config.yaml
model: "image diffusion model"
dataset: "regions of photos with short descriptions (Visual Genome)"
train_examples: 203450
image_size: 32
horizontal_flip: true
conditioning: "none"
arch: "dit"
objective: "v"
cond_dim: 256
norm: "layernorm"
activation: "swiglu"
mlp_ratio: 2.67
head_dim: 48
fused_qkv: true
qk_norm: false
inner_norm: false
patch_size: [4, 4]
layers: 8
width: 320
positions: "learned"
optimizer: "soap"
beta2: 0.99
lr: 0.0028
beta1: 0.95
shampoo_beta: 0.95
eps: 1e-08
precondition_frequency: 10
max_precond_dim: 1024
one_sided: false
adamw_lr_other_params: 0.0016
grad_clip: 0.5
ema_decay: 0.999
magnitude_pruning: 0.7
steps: 5400
batch_size: 256
epochs: 6.8
lr_schedule: "cosine"
final_lr_fraction: 0
warmup_steps: 270
weight_decay: 0.2
adamw_weight_decay_other_params: 0
Rows from block 5 of a small image diffusion model, named by matrix and row number. Rows with one number belong to one neuron. Each number is 500 + 25 x the weight over its row's rms, rounded and kept within 0 to 999. All counts start at 0. Numbers have three digits each.
After each neuron's rows are labels from the 100 images, of 14848 (inputs lightly noised), where the neuron reaches its largest size: "patch colour" is the nearest of a few named colours to the mean colour under the peak; "peak at" is the part of the image that holds the peak. Only what is clearly more common there than usual is listed. The data: regions of photos with short descriptions (Visual Genome). In brackets: how many of the 100.
# gate: MLP gate (model.blocks.5.mlp.gate.weight, 848x320), inputs 0-159
# fc1: MLP up (model.blocks.5.mlp.fc1.weight, 848x320), inputs 0-159
# fc2: MLP down (model.blocks.5.mlp.fc2.weight, 320x848, transposed), outputs 0-159

gate.192:500500500471500500537500500500457500472500546500531500526500500500500481452500500465479500531453500577555500476472500505500500472500488500500500521528468500500566477500500500518500500539500500542500500500500500477416500500500500517500500500464455533500500570500500463484500468500557461500500465500475500542500528533511500500500458500500457532500542472500500521527445449451500500500500500452500515535500479500500500500541524482500494479456500500454500512444500493500541500469500500
fc1.192:500520438468500500444513500448480437463450500523476543472573478500446500500500500500500500479543500478500533500500500478500500500500544500500484500500483500500500509500500513500477527540500500500547530500470450500500500500500522500529500500524500500436472500500459483467500516500500557477527500500500535465500452500472500500500500500500500472500473530524500500500500540476500500523500529481500500518481537460500535500451500500468568500500534500537530524530527471500500500500500536
fc2.192:500468500479500500519481486500464500500500500474500500500500500500500500491500500500459500500500549586500500519534500519500500530500500500500500434500500514500457500500500500468500557500500537500500490500500463500455500500500550473486500500568500500474500568442525500500500500500475500500530547529476500471500517500500500516559500500449500500447500537500500500500541527546500500500500500500500500500500500500500500549500500500500500500431500461567500500435500500500527500500500500
patch colour: grey (63); pink (27)
peak at: top centre (26)

gate.61:456500500543500500510500512500500500500482500477500500500500550500500544531500478527500500500533500530500443500500500500480500500500500500500500535572531500474500546500500500500500547534500500441500500500500500500435500500523573500500558500545500500500542500500500500550500500469534500500549500500469500500555407539500500500500500488500500504500500500500500500500500500500500500500443500500500500500538500500500453500554500500500459476500549549500438500500500500500500500500500415
fc1.61:470500569500500500500500575500469500500500500500500532500500500500504500500500500500500500514500460500500500552500500500469500458500435500466500500500500500442500500522500500500500545500500500500500454500500500500500500500466500500500500500500500520500500500500450500500456500500500500500500500500500500531500500500500500500500500500500500500500544463500500435500541500500500440465500500500500500526561500500464566500500523500500500465500553500500539421500462515563500500500500500
fc2.61:500530545500500500500581500500461500500500500553472500557453500459500500500500500500500500500500500500551448500500500500500500500500508500500500500472500500500477440500500500453500500477428500467500500581500500500500549500500500575541500500500468500500500500549500543500412500521500427500500500500543577500500500500500500477500540500500523500500500436500500500396500500500500448500528500500500500500500500500500500500500554500500549500500500500500500500500500452500500500500545500
patch colour: grey (62)
peak at: top centre (25)

gate.278:500443527469500500500500500500500500500500500500500500500500500547478535500517522523500500432538500500500500573457500490442500454500500500500471500500500500500500500500476500432500500500500500500500471500500533500500500500407500500500476537543530500500500532485500500500500558500472430500500500500535500500500500500500500528542500500500526500500567500500500500466500500500522500500500518545500500500500500500500500463500500500500518500451447500500500500500500500500500500500500500
fc1.278:500500500453500511500500500500500500500500500500500500500500495500500500468500565500500500500500531500500500633500500500500500500500500500500455500500500453500500565500500500500546500500500500500500500500500500500500500500368500543500500556500500500500544478500500500500500536500500500469500500500544500500444500500500500526500572500500500500500562500500531500436500500452500500500531500500500500500500500500500500500500500500500500500500500500500500500500500500500500500500500607
fc2.278:500500533550500500500544500500500500500500544500435500536500500500482500475551526500500500500500483500500434598435500500570500521479500500418451483500500500500500500500500500500452500500500500500463500560500500500500500500597523500526500500527500500500453464500500500500500527461500432500500500500500500500500500500500500500500553500500500500500592500500500500500500500500500500500500470483500500500531500500500500537500500478500464500500500524500500500500500552500500500500500468
patch colour: grey (69)
peak at: middle right (29)

gate.110:500560476551518500445500463500500500500500503425500500500500472551542500500500500500500500500500500500500500500500500500500500500500500500500500543500500653500562507500445500500500500500500500500500500500500500500500500500519500438521500452500500500500500438500500500559500500500500500500500500500500534500500500536500500500463500480500598500500500500500500500500521500500500500500464500500500456474500458500500500500500500500465500500482500500500500500500500593500500526500500500
fc1.110:500500576458500500500553500500500500500500500500500500500500538500500500500543500500500500500500467500500500500500500500500500445500431551416500500500500396500500500500500500546500500500500500500500500500500500500537500500458464500500565500544500500500500500500500544548500500500500500500500500500500500538500500455500500500423500566544500500500500500500500500500500415500500500500500500500438500500500500500500500500557500500500500500500500500500500500481500500500500500500500500
fc2.110:554500500500500500414500500500500500500500500500500500500500500500500500500465500437500500500500500500500500500524500423500500558461500500500500500537500394500500500551500461500500549500500459500500500500500500500539500500500500565500500500500500500500500500500471500480480500500500500500500500500500500500575500500500478500500500500555500532500500500500500500500500454500500459500500500446453500500568426500500500500500426469500500500500500500500469500500500500500467500500491500
patch colour: brown (61); black (30)
peak at: top centre (38)

gate.617:500500500458524500500500576500500500500463500500500500500500469455500500500468500500500500500489536500500500590508500500500500525500500500529500500464500500532500500500468500500500563500424544500500500500500500500500500500409500500460500500500491500500500500500500500465575442500500500427517476442449432500500500500551500446500500500500508500500500435500500500500500456500535500500582500500486500500500473500500500500500481500605500500500500500466500500500553500500500500500500500
fc1.617:500500500500500500500500558500500500566500500500500500500434500445500500528473500477500500500500500444500547560500500518500500500500500500500500500518500535500500516520472500500500500500476500500500500500552498500500500522401469500521500500500500500449500500500456500500500500568500500444524500500473500500500500500513500446500500536500500544500536500500539500500500500588500548473553500500500500500459500500500500483500461500558500445500500500500565536500500500500531500551500471
fc2.617:500500500500500540500500500500500500500500500500500450500438500500500461500500561500500500500500500542542500500500500500500500562500500500500500500500565561500500519466464500500500457432500500486500500470500500500500500500416500445547458500477500500488560500500500463542458500500500580500567500500500500534500500524500500532500544500500500445500435444500500500500500460500500500500500500553500531500500500500500534444500500500500500500500500500500534461500500500500500500500500500
patch colour: pink (26)
peak at: centre (25)

gate.647:500463500528500500458500500500500500500536500461471500500488500500500500477500500478500442535445500500500500500500500500559500500433500500500500454513500464500500500500500500500427444500500445500500500500500500500500500532544438445583500500500500500500500500500500464500500500500500500500500500584478500500476500500462437500500534500500500444500500444465530500500500500500500500500512500500547500500552487500520500533500500524448500569527476535535500500500500500468500500500539500
fc1.647:500542500500500500500500500500500500542500500500500500536500500500500500500500584500500582418521500500500500500533500500500500448534500561500500500500435500500500500515500442500500500500458500500500500500500438500500500500500444500465450500500500500500575449470500531500437500500500500500465500435500500500500500500552577500500479500500500550500542532542500500500500500565524511553500500500459500500500500551500484500500531500500500500500500400446500481500500500500439500413500500
fc2.647:500481500500500554500500500500446524500500500500500500500500461500500444500500500500500500500500500500546500512469500500563500536500427469500500500451500480500500500500429500500531605500431500500449500500500514500500525500500539555535559500500531500524500500500462500465500500440500500500500530500500500500462500500500466500500500430434530500500500500462500500500500522500500452500500500534500500500572500500500516522500500540500584563500500454500500500500457500500500500500500500
patch colour: black (95)
peak at: top left (43)

gate.60:500480500500500500500500543536568500500500500500500464500500500439500500500500500500500478520471500447530500500500448500500500487500500500500500500500500500447500500500471500482500500595582500500500500500465437500500500500500500500500536547500533453500574500500532484500500500500500500560500500500500500500500533500500542500543500500511500520500500500500500500447451500500500523542500500500531500563500455500500562500551500500611500500500521580500500449500500500430500500500500489
fc1.60:500500500500500550500500500500500500500500500500500500500500500500500500500500420500500500500500500500500500602527500500500500500500500502500500500500536500500500500500500500500471500500470500585547500500500550500500500500500500500500500500531500500500500500500500500429463589500500500523558500500500500500500500500500500500500515500500500500500536500515576500450446500500522500500596500500500500500447500500500500500461421550562463500500453500500500500500500500500500500419500500
fc2.60:500500500452500500500500500500500433500524500500549500500500500554500500500500453426544529500500549500500458500500518500554500500461500517474538500500500423500500500530535500575500500507500448500555500500500500500500500500500500437500500552500500452500461500500500500500532500500500500534500500500500500500500500500582500500500500500500500500500500500500500500500500500500500500500565530500500500500423500500533513500500500439408500535500500500500500423489500500500500500500500500
patch colour: pink (33)
peak at: middle left (26)

gate.167:500500500500518477454500500500500552500500500557500500500500515500449468476500500500500449500408500466500500500500500500466481500500500500500500500500500500464562500500500500464500500528454435500500500500500412500528500558500434500530486500500500500517457425500530500549500500606500500565500500500500500500500500500560477500500500500500500500500500500500531500500500500565500500456449500500500520500569471500500500500500471500500500548500489500500500500500509500456500500558534500
fc1.167:500500463500500500500500500500448449500500550480500500500500500558575500564500556500500500500500500500500500500500500441534438500500500550443500500568500500500500500500500500500500500500500512500500500500500500500500500500500500500500500500500500500500552500500500500500500500500500500500500500500500500444500500500500500500500524500500500500529500570500500500559500540500450500500536500500500500500500532566500500500500500500500500500500500500500500500567500500575500500500474454
fc2.167:455425500516500500500500500461500569500500500500486500500500500500500500500447500500500500500415500500500500500500500500453500500500563500500500500500510511500500500500500500520553500500500500500500500500500500500500500436457500500500500443467500500500425500468500500535500468500500500437471500500500500448556500500500575500500500500546552500538462500500500500445500558469452500500500500500500500520428388471500475555500500500533500500500556500500500500500500573462500547500500500
patch colour: pink (38); white (25)
peak at: top right (35)

gate.251:500444500500500500500562500500500500500500500500500500500500500500500500500500500539500500500500500500500500442560500500500500500500500500500500500460500500500500500500500500500448500500466500500500500500529414500535618500500500500500500500500500500500500500500500500500500500500500500414500500500500500500500500500435500500466538500452500500500500408442500500500437500500500500500566500500500500500500500500500500500500373500500500500500500500500500500500434500500500500500500500
fc1.251:500577500500500470457500500565461500500500500468500500500500500500500500414457500500500523542525500434500468500500500500500500500500500500500500459442500536500517536500500500482500500500500500407478500500500461454500500500482460500500500522500531500500429500500500500526521481500500418543500500500500460469479500500500500500467475500500470531459524461500500500500500500434474500500500527531500500500500500454500542500500500536500500500500500565500500500500469500500500500470500536
fc2.251:546458500500500500500521537500500500464464500500490500500500500500531529485479500555500500500500500414500500500500500500500485500500471548500500500529465475500500500500500500461544500500500500500500500500469546500500500524500500540500500500500500500500389460500527500500500500500500552500500500500537482500500500503500500500441500500500528460500470500500500500500500500430500438500500558500500460470500500500500453500500500485500500500491500489556500549453500500500500500500500500
patch colour: pink (36)
peak at: middle right (25)

gate.188:500482476551500500500517500544548500500500500532500500500500500500500500500500451500530484541500449500500551500542572500500500500532500500500500500500500478500500500461540500485490465500500500500500537500500500500500500500500558500520500500551500529437500500500500500500500500500500500500500500500542452500482500456464500500500471500554500500500500500500551500500494500500526466500500500500442500500500550500500500500500500500446500500500442536500500500500528500487500500500500444
fc1.188:500554500500500500500500500500500439500500500446500500500571500500559500500500590500500500500500561466500444500500435500500500500500500469500500500500500500577500425500500500500500542500500500465500500500500500466500500500500500500461500500500500500500464500500476549500500500500500533500500500500500500500500500571541500531500538500452539500557500485500500500500500500500500500500500500500500500500416500500500500547500500500500500500547500500500500500500435500500500500500500500
fc2.188:500500475500525500500500518532500500500549500500500500500500500500500500500500550500500500547500500500500575500500444500500544500500500500517500500500500500563500500458533500576500500500500500500500500449500500500500500500500500553500545500500449500500500556500500548500527500500476500500500500500500500500500500500500546500467500500451519500500500482500500500500450551500472500528500500435500553500443500500500500500500547500500500500538553500500500478476519462500542500500500428
patch colour: pink (31)
peak at: top left (33)

gate.314:500425414500500589500500500500594500500500500500500555500500500500500500500500500500500500500500482500500500636500500430531500500500500500500500500500500500598441500500500537500500500500500426500500462500500430500500500500500500500500500534500500500557500500500500500500599500500500500500500500500500412500500500500544500500500500500500500500454422553500500500543500500500500500500500500500500500500500500500487500500500500500500500500500500500500500500500454500500500500500500500
fc1.314:440500500458500500500500500460500500500500500500500500500500500500500500500500500500500500550500500500500500500452458500500500456500500500500500599500500500500436500500500500500592500500500557500500500544500462500500500500551456500500500500421500500500500500500500500446500459405500500500485500500500469500450500500500500500500500554500530500500500500500500500500500500500500500500500500500500500548500500442500500500500500500500500500500500500500500579500500500486500508500500500
fc2.314:500500600500500500500500500465500500500500467500500500500500500500540500500500500500500500500531500500500500500500554448500466500500458500500500500522500563598500500500500548500591500500543547500455500500500500500500500554427500500500466500500500500494500500500500551500500500500500500500500523500539500500456500500516500500543518500545500500500500500500500500500448430500433546500461500563458500488542500456500500500459500500500500500500500500500500500500500500500500500500500500
patch colour: pink (34)
peak at: bottom centre (27)

gate.274:500482500500500569459500500500500466500481500500500475500500500539500500500500500500500500500418500500500500500500500500500413500500500466531500500500500500500500500500500500500500500540500500553500537500500446500500546500500500500500500500500500500500552500500520500500489468500500500500500500500500500500500500565500500500500500465500500500500500448500562500500442500500500500500500500500500500500403500500500538500500520500500500500500500500537500500500549571500500500500500500
fc1.274:521500500449500423542500500500500500500512478461500500500579500500481500500500500500500500500500500500500500500521500500500500500500500473500500500500459500500500500577500569500500500500500500430500500500500473500500500500485500500500500500500500500500500500500500458500500553500460518462524500500500500500500500500448500432500500552472500534500500487500500500500553500500500453452480548500500500526570466500525467500426500500500500500500500500500500500500500500500500500538500445
fc2.274:500461441500500500500500500430457500456500500564500463500532541519500500500500568500558500500500500500408500500500500500500500500500500500500500500500500500500500500432500442500525524500500500500448500465500500500500458500500606500500500556500500500500500500500500451500500500500500468500520500500500500445500500500536500585500500533500567451500500500500471500563500500529462500524536500500500500500500562500457451500500500500500500523500443500500500500500521500500500500500558500
patch colour: brown (61)
peak at: bottom right (34); bottom centre (25)

gate.635:500500500500512500500500500500500500500500500500500500500437500547500463500475500500554500500500500500446500545453548500500500500500553500500488500500500500533500500500500500500483396500500500465500455500500500544536500500500500528500455500500500500439500430536500500500505459500500500546500500500500500430500477500452500500500500500500530500500461500500500500546500500500500500500500500500500445595500470500500547585549500520500453500500557500500525500500445500500500500500500500
fc1.635:500500500500536500457500500450539500500500458500500500500428500500500436500500500500500500500500500500500500500454500500500500500500535465500456500500500500500500500500500500426500500500528500410500468500500500500500500521500500500559500500500500500438429500536500500500500452500500500500500418500500500500500500500500500500500500500500500500500450500500500500500500500550500434500500500500500500542500467500451500551500446500500500500500500500500500500548500500500500500540500500
fc2.635:500478462500534500500464517500500500559500500500500500500569500500500546542500500500500500500500500500500500517500500500531500500500454500531500628500500500572500500500500500500500500500500505500568500500528528500500500500500481500500536500500500502500557500500500500500500500500485500500500471500547482500500500500500500500427500500500500500500438500500500529456500500500484500500500500500554535538500581500500538500540500500500500500500500500500500500521500500500500500500500500
patch colour: grey (63)
peak at: bottom right (32); middle right (25)

gate.9:500443500500568500500500447462500511500500454453460500500500418500500500471500500500500500500500500500500500500447500500500500500500500500500500500500561500543500500500500500500460500520500500500500500500500500500530500500500500500500559524500500500500546500500500500500500500469500500500500500500500457555500460477500473500500500556471543441500500540456500479500500552500500500500580500500553500399594500500500500500500458500500500541500514553569500500500500500500551500500500500
fc1.9:500420500500530454500500473471500500500500432500500500500500500500453500500500500447500477500500500500500500461500500500500500500523528500500500500500525500551500500500466500526464500500500500500500532500500473500500500500517500500519539500450500500500500556500500519500590500500427500534444500500527453500500442500500500500500500500500528500500500500500500500500559500523531500500557466500552500438500480500500500500500500500500500507500500500543500500500500500500548500500484448
fc2.9:500500500500532500500500500500478500500500500500550500500500450448500500500468467530500500500500500500500500454500474500500500500500482488500500500500469500561466500500500541500500548546500500500548500500500500500500500500565500500500553500573500431500439500445500551500500500547500500500520500449552534457500500500500500477500500441500500472500500500523500500500500500500461500500500500392500500500481524500500464500548500500500500500544463500500500469500416500500500500500500500
patch colour: black (37)
peak at: middle left (33)

gate.752:500500500500500500500500500500500555500500539500500500459453500575500500532500439500437500567500500536500500500500500500458539500460500456500500500521500500500500500500453518500500500452500500500500500500500560565500500500533500500500500500500500500500500472470500448500500578500500500458500500500500500500500500500538500500459500500548500500500500500500500500459442500500500500500452460500500500500500560500500500500500551500500500423500535530500500500500512571500500500500517492
fc1.752:500500500500500451500500500500544500579500565500500500500472445500500500514500500500425546561540500552465446500434500500500500500452532453462500500500500500500500500564477500500463464481500500500500462500500547500460500518541500416526500500500500500500439500465463481500447500500465500500500541500500522500500500500524476500500500500509500500500500528500500567500500500500500500500500500549500483500539500500500435500500550500500456500527500500500500500500500500500500500500500476
fc2.752:500500500500500500473467500413476509500500522500558500464500500566500500500470564500500500446500545500500500437500500500490500460500455500500448512500500524500500500475500538544500500520517500500500500469471500517500500500500500500500500500500500500500500500500500500500532500454500500545500500500500500545567500435500547500454500553500500462480448532567500500500500500500500500500500500500500500500500532500460451446466554500471500500500500535500500472500500500440500500500500535
patch colour: white (96)
peak at: top right (44)

gate.76:500500502527543500527500500500500500500500500575500500500500580462500500500500500481500500500500500500500500536500500500500500457461500500500452469523500500500472500431500500500500500500500481441500500500521500500500500500500458500500570500426500500500500470500500500500500500500468500500500500419500500500500500500500500500464500500500488500542500500500500500452446480500500500462500500500500454590500500500500518455500500443500500500500500525500500500500500500500500558500541441
fc1.76:500500500500500500500500500432500500500500500500500456500500603500500500547500500500500500500500500500500500500420500500500500500448500565500500447530500500500500500407500500500500500500500500434500500500500500500500500500500500500500500500449500500500500500500500500539500500500464500500481500500500500500500402500500500500500500500500500500573500500500500500500460447520500500443500527500500500568500568500500500454525500500500500500500500500500500500500500500500500526500500403
fc2.76:500500500500500500500500500500500500500500500500500500500500585500466500540547500500500500500500500537500500500463554536500479500500539500543481500500500500538500500582500500500500500525500500500508500500500500457500548500521593500500500461500474500500500500560500500500500438500500500477500500500573500553500500546500582500500500441458500500587500500500500500500500480500500500457500500500459500500500500545471500500500500500500500500500500500451500500500500498500500500500500500
patch colour: white (73)
peak at: top centre (38)

gate.15:500500464539551500401500500500500500500500500500614524500500500500500500500500500500500500500523500500500500500500500500445500500500500500500500500500500500500500500500500500500500500455495500603500500457476500500463435565500500500576556463500472500500500500500500500459533500500540500574500441500500438568500500500470460500500555500500500500521500500500433500500500500513531500500500500500500500389500500500500539500421500500500480500500500500535500432548500500500500500500500500
fc1.15:500500500500551500500500500500500500500500500500547500500576500500500500528500500500500500500500500500500500481500500500500500544440500500500500500500500500500500500500500500500500500462500500552500500500500500539500500541500500500540500500453500523500500500559500500500500500500500500500500500500500500500500450500500500500500569500500546500500500500500500500500500500500500500500529500500567500382500517547500500481500476500500465562500500500500500500528573500500500500414500482
fc2.15:580500398500500500555524456568500500570470500500542468483469500500500500500500523500482550500461500500453500500500500477528490500500500500500500500500500500500536500500500500490500558500500500469500500529531500515525552512500500500449500463500500500500415518527538500500513539500500500500463500500500551500500500500500500500500500500554500476500544500542581558500500500500542537538500500545500500466500453500500527500500559425556500500559500526555500500500521527500500531543500500
patch colour: black (40)
peak at: bottom centre (55)

gate.653:413485500500500500500500500500500500449500500496500500500500500500500500500500485534500438500500500500553500452500470500500500500500471500500500545528500500500500554552500500420462500500500500500500500523500500500500500500500500500500500560500500500551500500435500481555500500500500500500500500500500500465500466500500500500500561556500500500500500500500527500500451500500500500500500500555500500592500500500443420500500500500500468500500459500500500500500500524466500564500500500
fc1.653:500500500448500500500500500500500500500500446500500500500500500500500500500500500500500500500500500500500500531500500500500500414500500500500500500500450500500555500500470445500500500500589500500500500474408500450500500500500500500500500369573500500500477500500500500500500434500431500500500500500500440543559500500500500500453500500500500500500445500500500500436582537500500500500500572500500500406535544500526500500448500500500559500500500500500500500500500500500500500443547500
fc2.653:500512500500500471500500417500500500500500500543500500500438500466516500500461579563500500500500500540500541500500397500529556535500500500500500539500500500500500500500500500500500500500500500530500466500500477522500500543540500478500500536500500500534500500500500500500474500500500527500500500500500500500450500500500500432500500500500500500500500500500500500500464455500500500500447466500500500570500500500557500500500500434500500500500500464458523528500500554500500557500500500
patch colour: white (36); pink (32)
peak at: top left (32)

gate.273:500500475500500500500500557500500431500500500500403500500463500473522453500500447500558500500500500488500500500500500500500500500406500534469500463500500500544500500500500500500500500537500500500500500500500500544500500592500500500500525500468500500500486500560500500500576500500500500454500552500500500490500500529500500500500520529500500500500500533500500500500500500500453474500573500500543446500500500500500500500546463500461562500500460500559448560453500500500500500500448500
fc1.273:500500500500500500500445500500500500448483500463500500500500541500500500500500530500466500500500500500500500500500500434500500500500500500500500500500500500552500500470500500500419500500500500500500500500576500500500500500500500500500500500500563454456500500463500523446500500444500500434446500500500500500500555500500500500500500571500500500500500500456500550500454500427515524491500500500500500500500500500500549547500564500468500500532524500500500500500500500565500500573500500
fc2.273:526500500540500500586500421500500500500500500500500500453500500454500500500500500500500508500468500500477500477500455500500500579500500482500466466500500500524500500500500500500500543500500500500500455418500500530525533467500500500500500500500535500500500500500500500500460500536500500500500500500555500446500500467500500500500443500455500500500533445500500579500500500500500500500472556500500500508500500500500500500500465403500533435482500534500500464479500500493500529500500500
patch colour: black (36)
peak at: bottom right (38); middle right (25)

gate.127:500500500565500500500500500500500538500500500500500500500500500500500500500541500500500443500538500500500535500500500500500500500500500500500500500500500572500500486500563500500500500444427500561500500500543500500500500500500500550500500500500500500500436500500537500500500500447500500500500466500500412554500500500344500466500500500500500518585534500500500466537500500544500500500384500500500500515500500500472500500500421500564500460500500500500500500500500437500500500500526500
fc1.127:500500500483500555500500500538500456413500500462537500500500500500500463460500500453500531543500500500500500500576542500500451500500516500500500500500439500500500500500500500557500500500500500552500500562500500500500500500470541500500490500500500500500500500500500536500500500436500500500500500500500500500500586500629500500519500500500522500500500500500500500500500500500545500500603569500500500498500500472500500538500500457560500538500532500500500500500520500500500500548500500
fc2.127:500537500500500500500500500477500500542500500500551462536500500500536500500500500500500500500500500500500551500531500500453500500531500500500500500546547500500500500500500500483546500500462500500500500500500500500500500500500500555500500500500500500500500500500542415500528500500500453500500500477500500500500500500557500500500551500500500500500500500500515500500500500442500500500583500500500500500500484500500430500500500553500500500500460500500500500500500557500500500581479500
patch colour: black (71)
peak at: top right (58)

gate.259:487500500500500500500451500579500500476500500500500500437500444556500500500500500500500500542500562500500500500500500500500565500500430500500500500500500466500500500500500500500500500500500500526500440500500500558500462500455500500500500500500500500500500500500445569500500438431500500500500500533500500500437500500500500500500500500500500500500500454500500500500500532500560500500500500500500500500500500469500418500500500500500500500500500500500500545500500500500443500500500500
fc1.259:500500467500441525500500500500434462521500500500500500500500537457500500500500500500486500500500500500500500500500500500500553500500500500500500500500500500538500500540500500433500500500500500484537524500500500500500500500550500500518500500500500500500500548500500500500542500540500500500500500500500500549553500500500535391500500537500500500500500500500500500500500500500500500415550500500500539500500500567500594500500500500500500500461500500500500454500500500500575500534500500
fc2.259:500500500500500500500500500442429544500500500500500500500492534449500500500500500500500500500500514451465538500500500500500404500500500456414500600500500500500500500473464552500500500500455500500573500551500500500449500500500500500500500544500551529500538526500500472500500570500462552500500528485463500500500500462500539568500500500500418500428500500500500500500500500500500500500500500550500539500500500500500500500500500500500477500480500500500464453500500500500555500467500444
patch colour: brown (73)
peak at: bottom left (38)

gate.576:545500500500500500500500500500500500500450500500500500500494500500500500500500500500500500500542500444500500423500500518500500500500500561500500500563500500500522500500500500500580530430468500500500500500500500500439500500590500440500500500454500437500500500500500500500500500500500500500500524500500471500500426500520465500500500500500500500500529548500500515500500500540500533460500500500500500500500572500488500500500500500500478407500500478500500500500484410500500500500437539
fc1.576:500568500500500461446528526500515500500500541500500527500500500500562468454500529469500500461500500500500500500500455449500500500500457549500500473562500461500500526500500500558538500424597500479500500500500466500535500500500500392500500500460445528500500500500457500500500455500500500500500500487500500500500500474545445500500500500500500500521543500518464500500500500500500500500500531462500500500500500500500500500500500500457492500500500458500500500500500515500468500500500500
fc2.576:500500550457500431500500527500500500500487500549458500500560500500500487457500500483500500500500500500500500470524530500485500534500500542500456500500500500500472426500500500500500404445480500520500500500500500529559500500500500458500500500500500487500483500500470500500481457543534500468500500500500500500500500554528500451500500500500464500500588500464500437500500500439500453467500500555500500500500500500500500500509455534541500500500500500500500500500531418538500553583500439
patch colour: grey (73)
peak at: top left (42)

gate.12:500500476500500500500500500543500500500521528500500465500500470500543500534500500500449500500500500500500456450573500500500556557564500545500500500475500500500518443500500500458500500500500564500564500500481470500471500500500500500500530500500500528500500500500500500500500500500500500577500500500537500500500500500500450500500536500544500500525434530500500500521500500500500481500500500500482500500468535500500420500500500500481500500500533445500500500500500476547439500500571543
fc1.12:442561500500453500500500500500500527500500500500500500500500500500500529500500500500500477429500500500500500500500500523500500500560500480500550500500465500571500500510553500500500500500500500500544500500500500500500479500459500500571500500508500471500500500412500500500500500500500500552500423489500500500439471500500500515500500440500500532500500444500500500500500500500500500500566500500500500500414466500500500500557534500456500500500500500500500500532500466500500534567500474
fc2.12:500500500500473500500500500580500500421464500546500500467500500519500500500500539500500500500500526500564500500500500500520500535521477500522500534500500500500536483500500500500477539500500445500500500500500545500500566548500500500500500500477446500515500500465500500500551500500500500500500500500500500464500500500500469500500500383443500500500500433500500500524500500469500500452500500465500500500435500536500500500500500500528500500500500500500500500500500500535517500500450500
patch colour: pink (31)
peak at: middle right (38)

gate.212:500539500500529450562500500500500500500500553500500500500536500500500548500467500542500483557462500500500548500500500500500442528500500500500560534500500500500513457584500500500500500490500500500500500500500451500500583411500445460500500500500500458500500500500530500500500500500500480500500500500500500500500500453500500500524500500500526500500500500518500500500500500500500500500470530500500500605500500500500500538500500500500500478480500514500500455500500552500500500453531500
fc1.212:500500500500500474500468462439500500500500500500500500436500573500500500500438500500529500500500500500484540500414500500500500500500500500500500527554500500500500500500500500558500532500500500448500500500500500500555500500500472500500500500500500500500500500500511500500500500500500500547500500500500500450500500500500500500500500441402500500500500500541500500500533500527500562525429537500500500542500500500500500500500500500481500500477500500500500500500500500500500500453552500
fc2.212:500500500462500568500500577460500440500479500500500452500500500481500500500500500526500500500516609500500468500500500548500500500500500592446549500460500500500500500500500500500500500500500500500500500500500500500500471500500591500459500500445500500500562500500424500500516540500470500500381500500428448500500534500500500500500500500500500500500500500500500500500500500500500534500500500500540500500500500500545500500500500500500500500500500500500500500546462500500500500553500500
patch colour: grey (70)
peak at: top centre (30)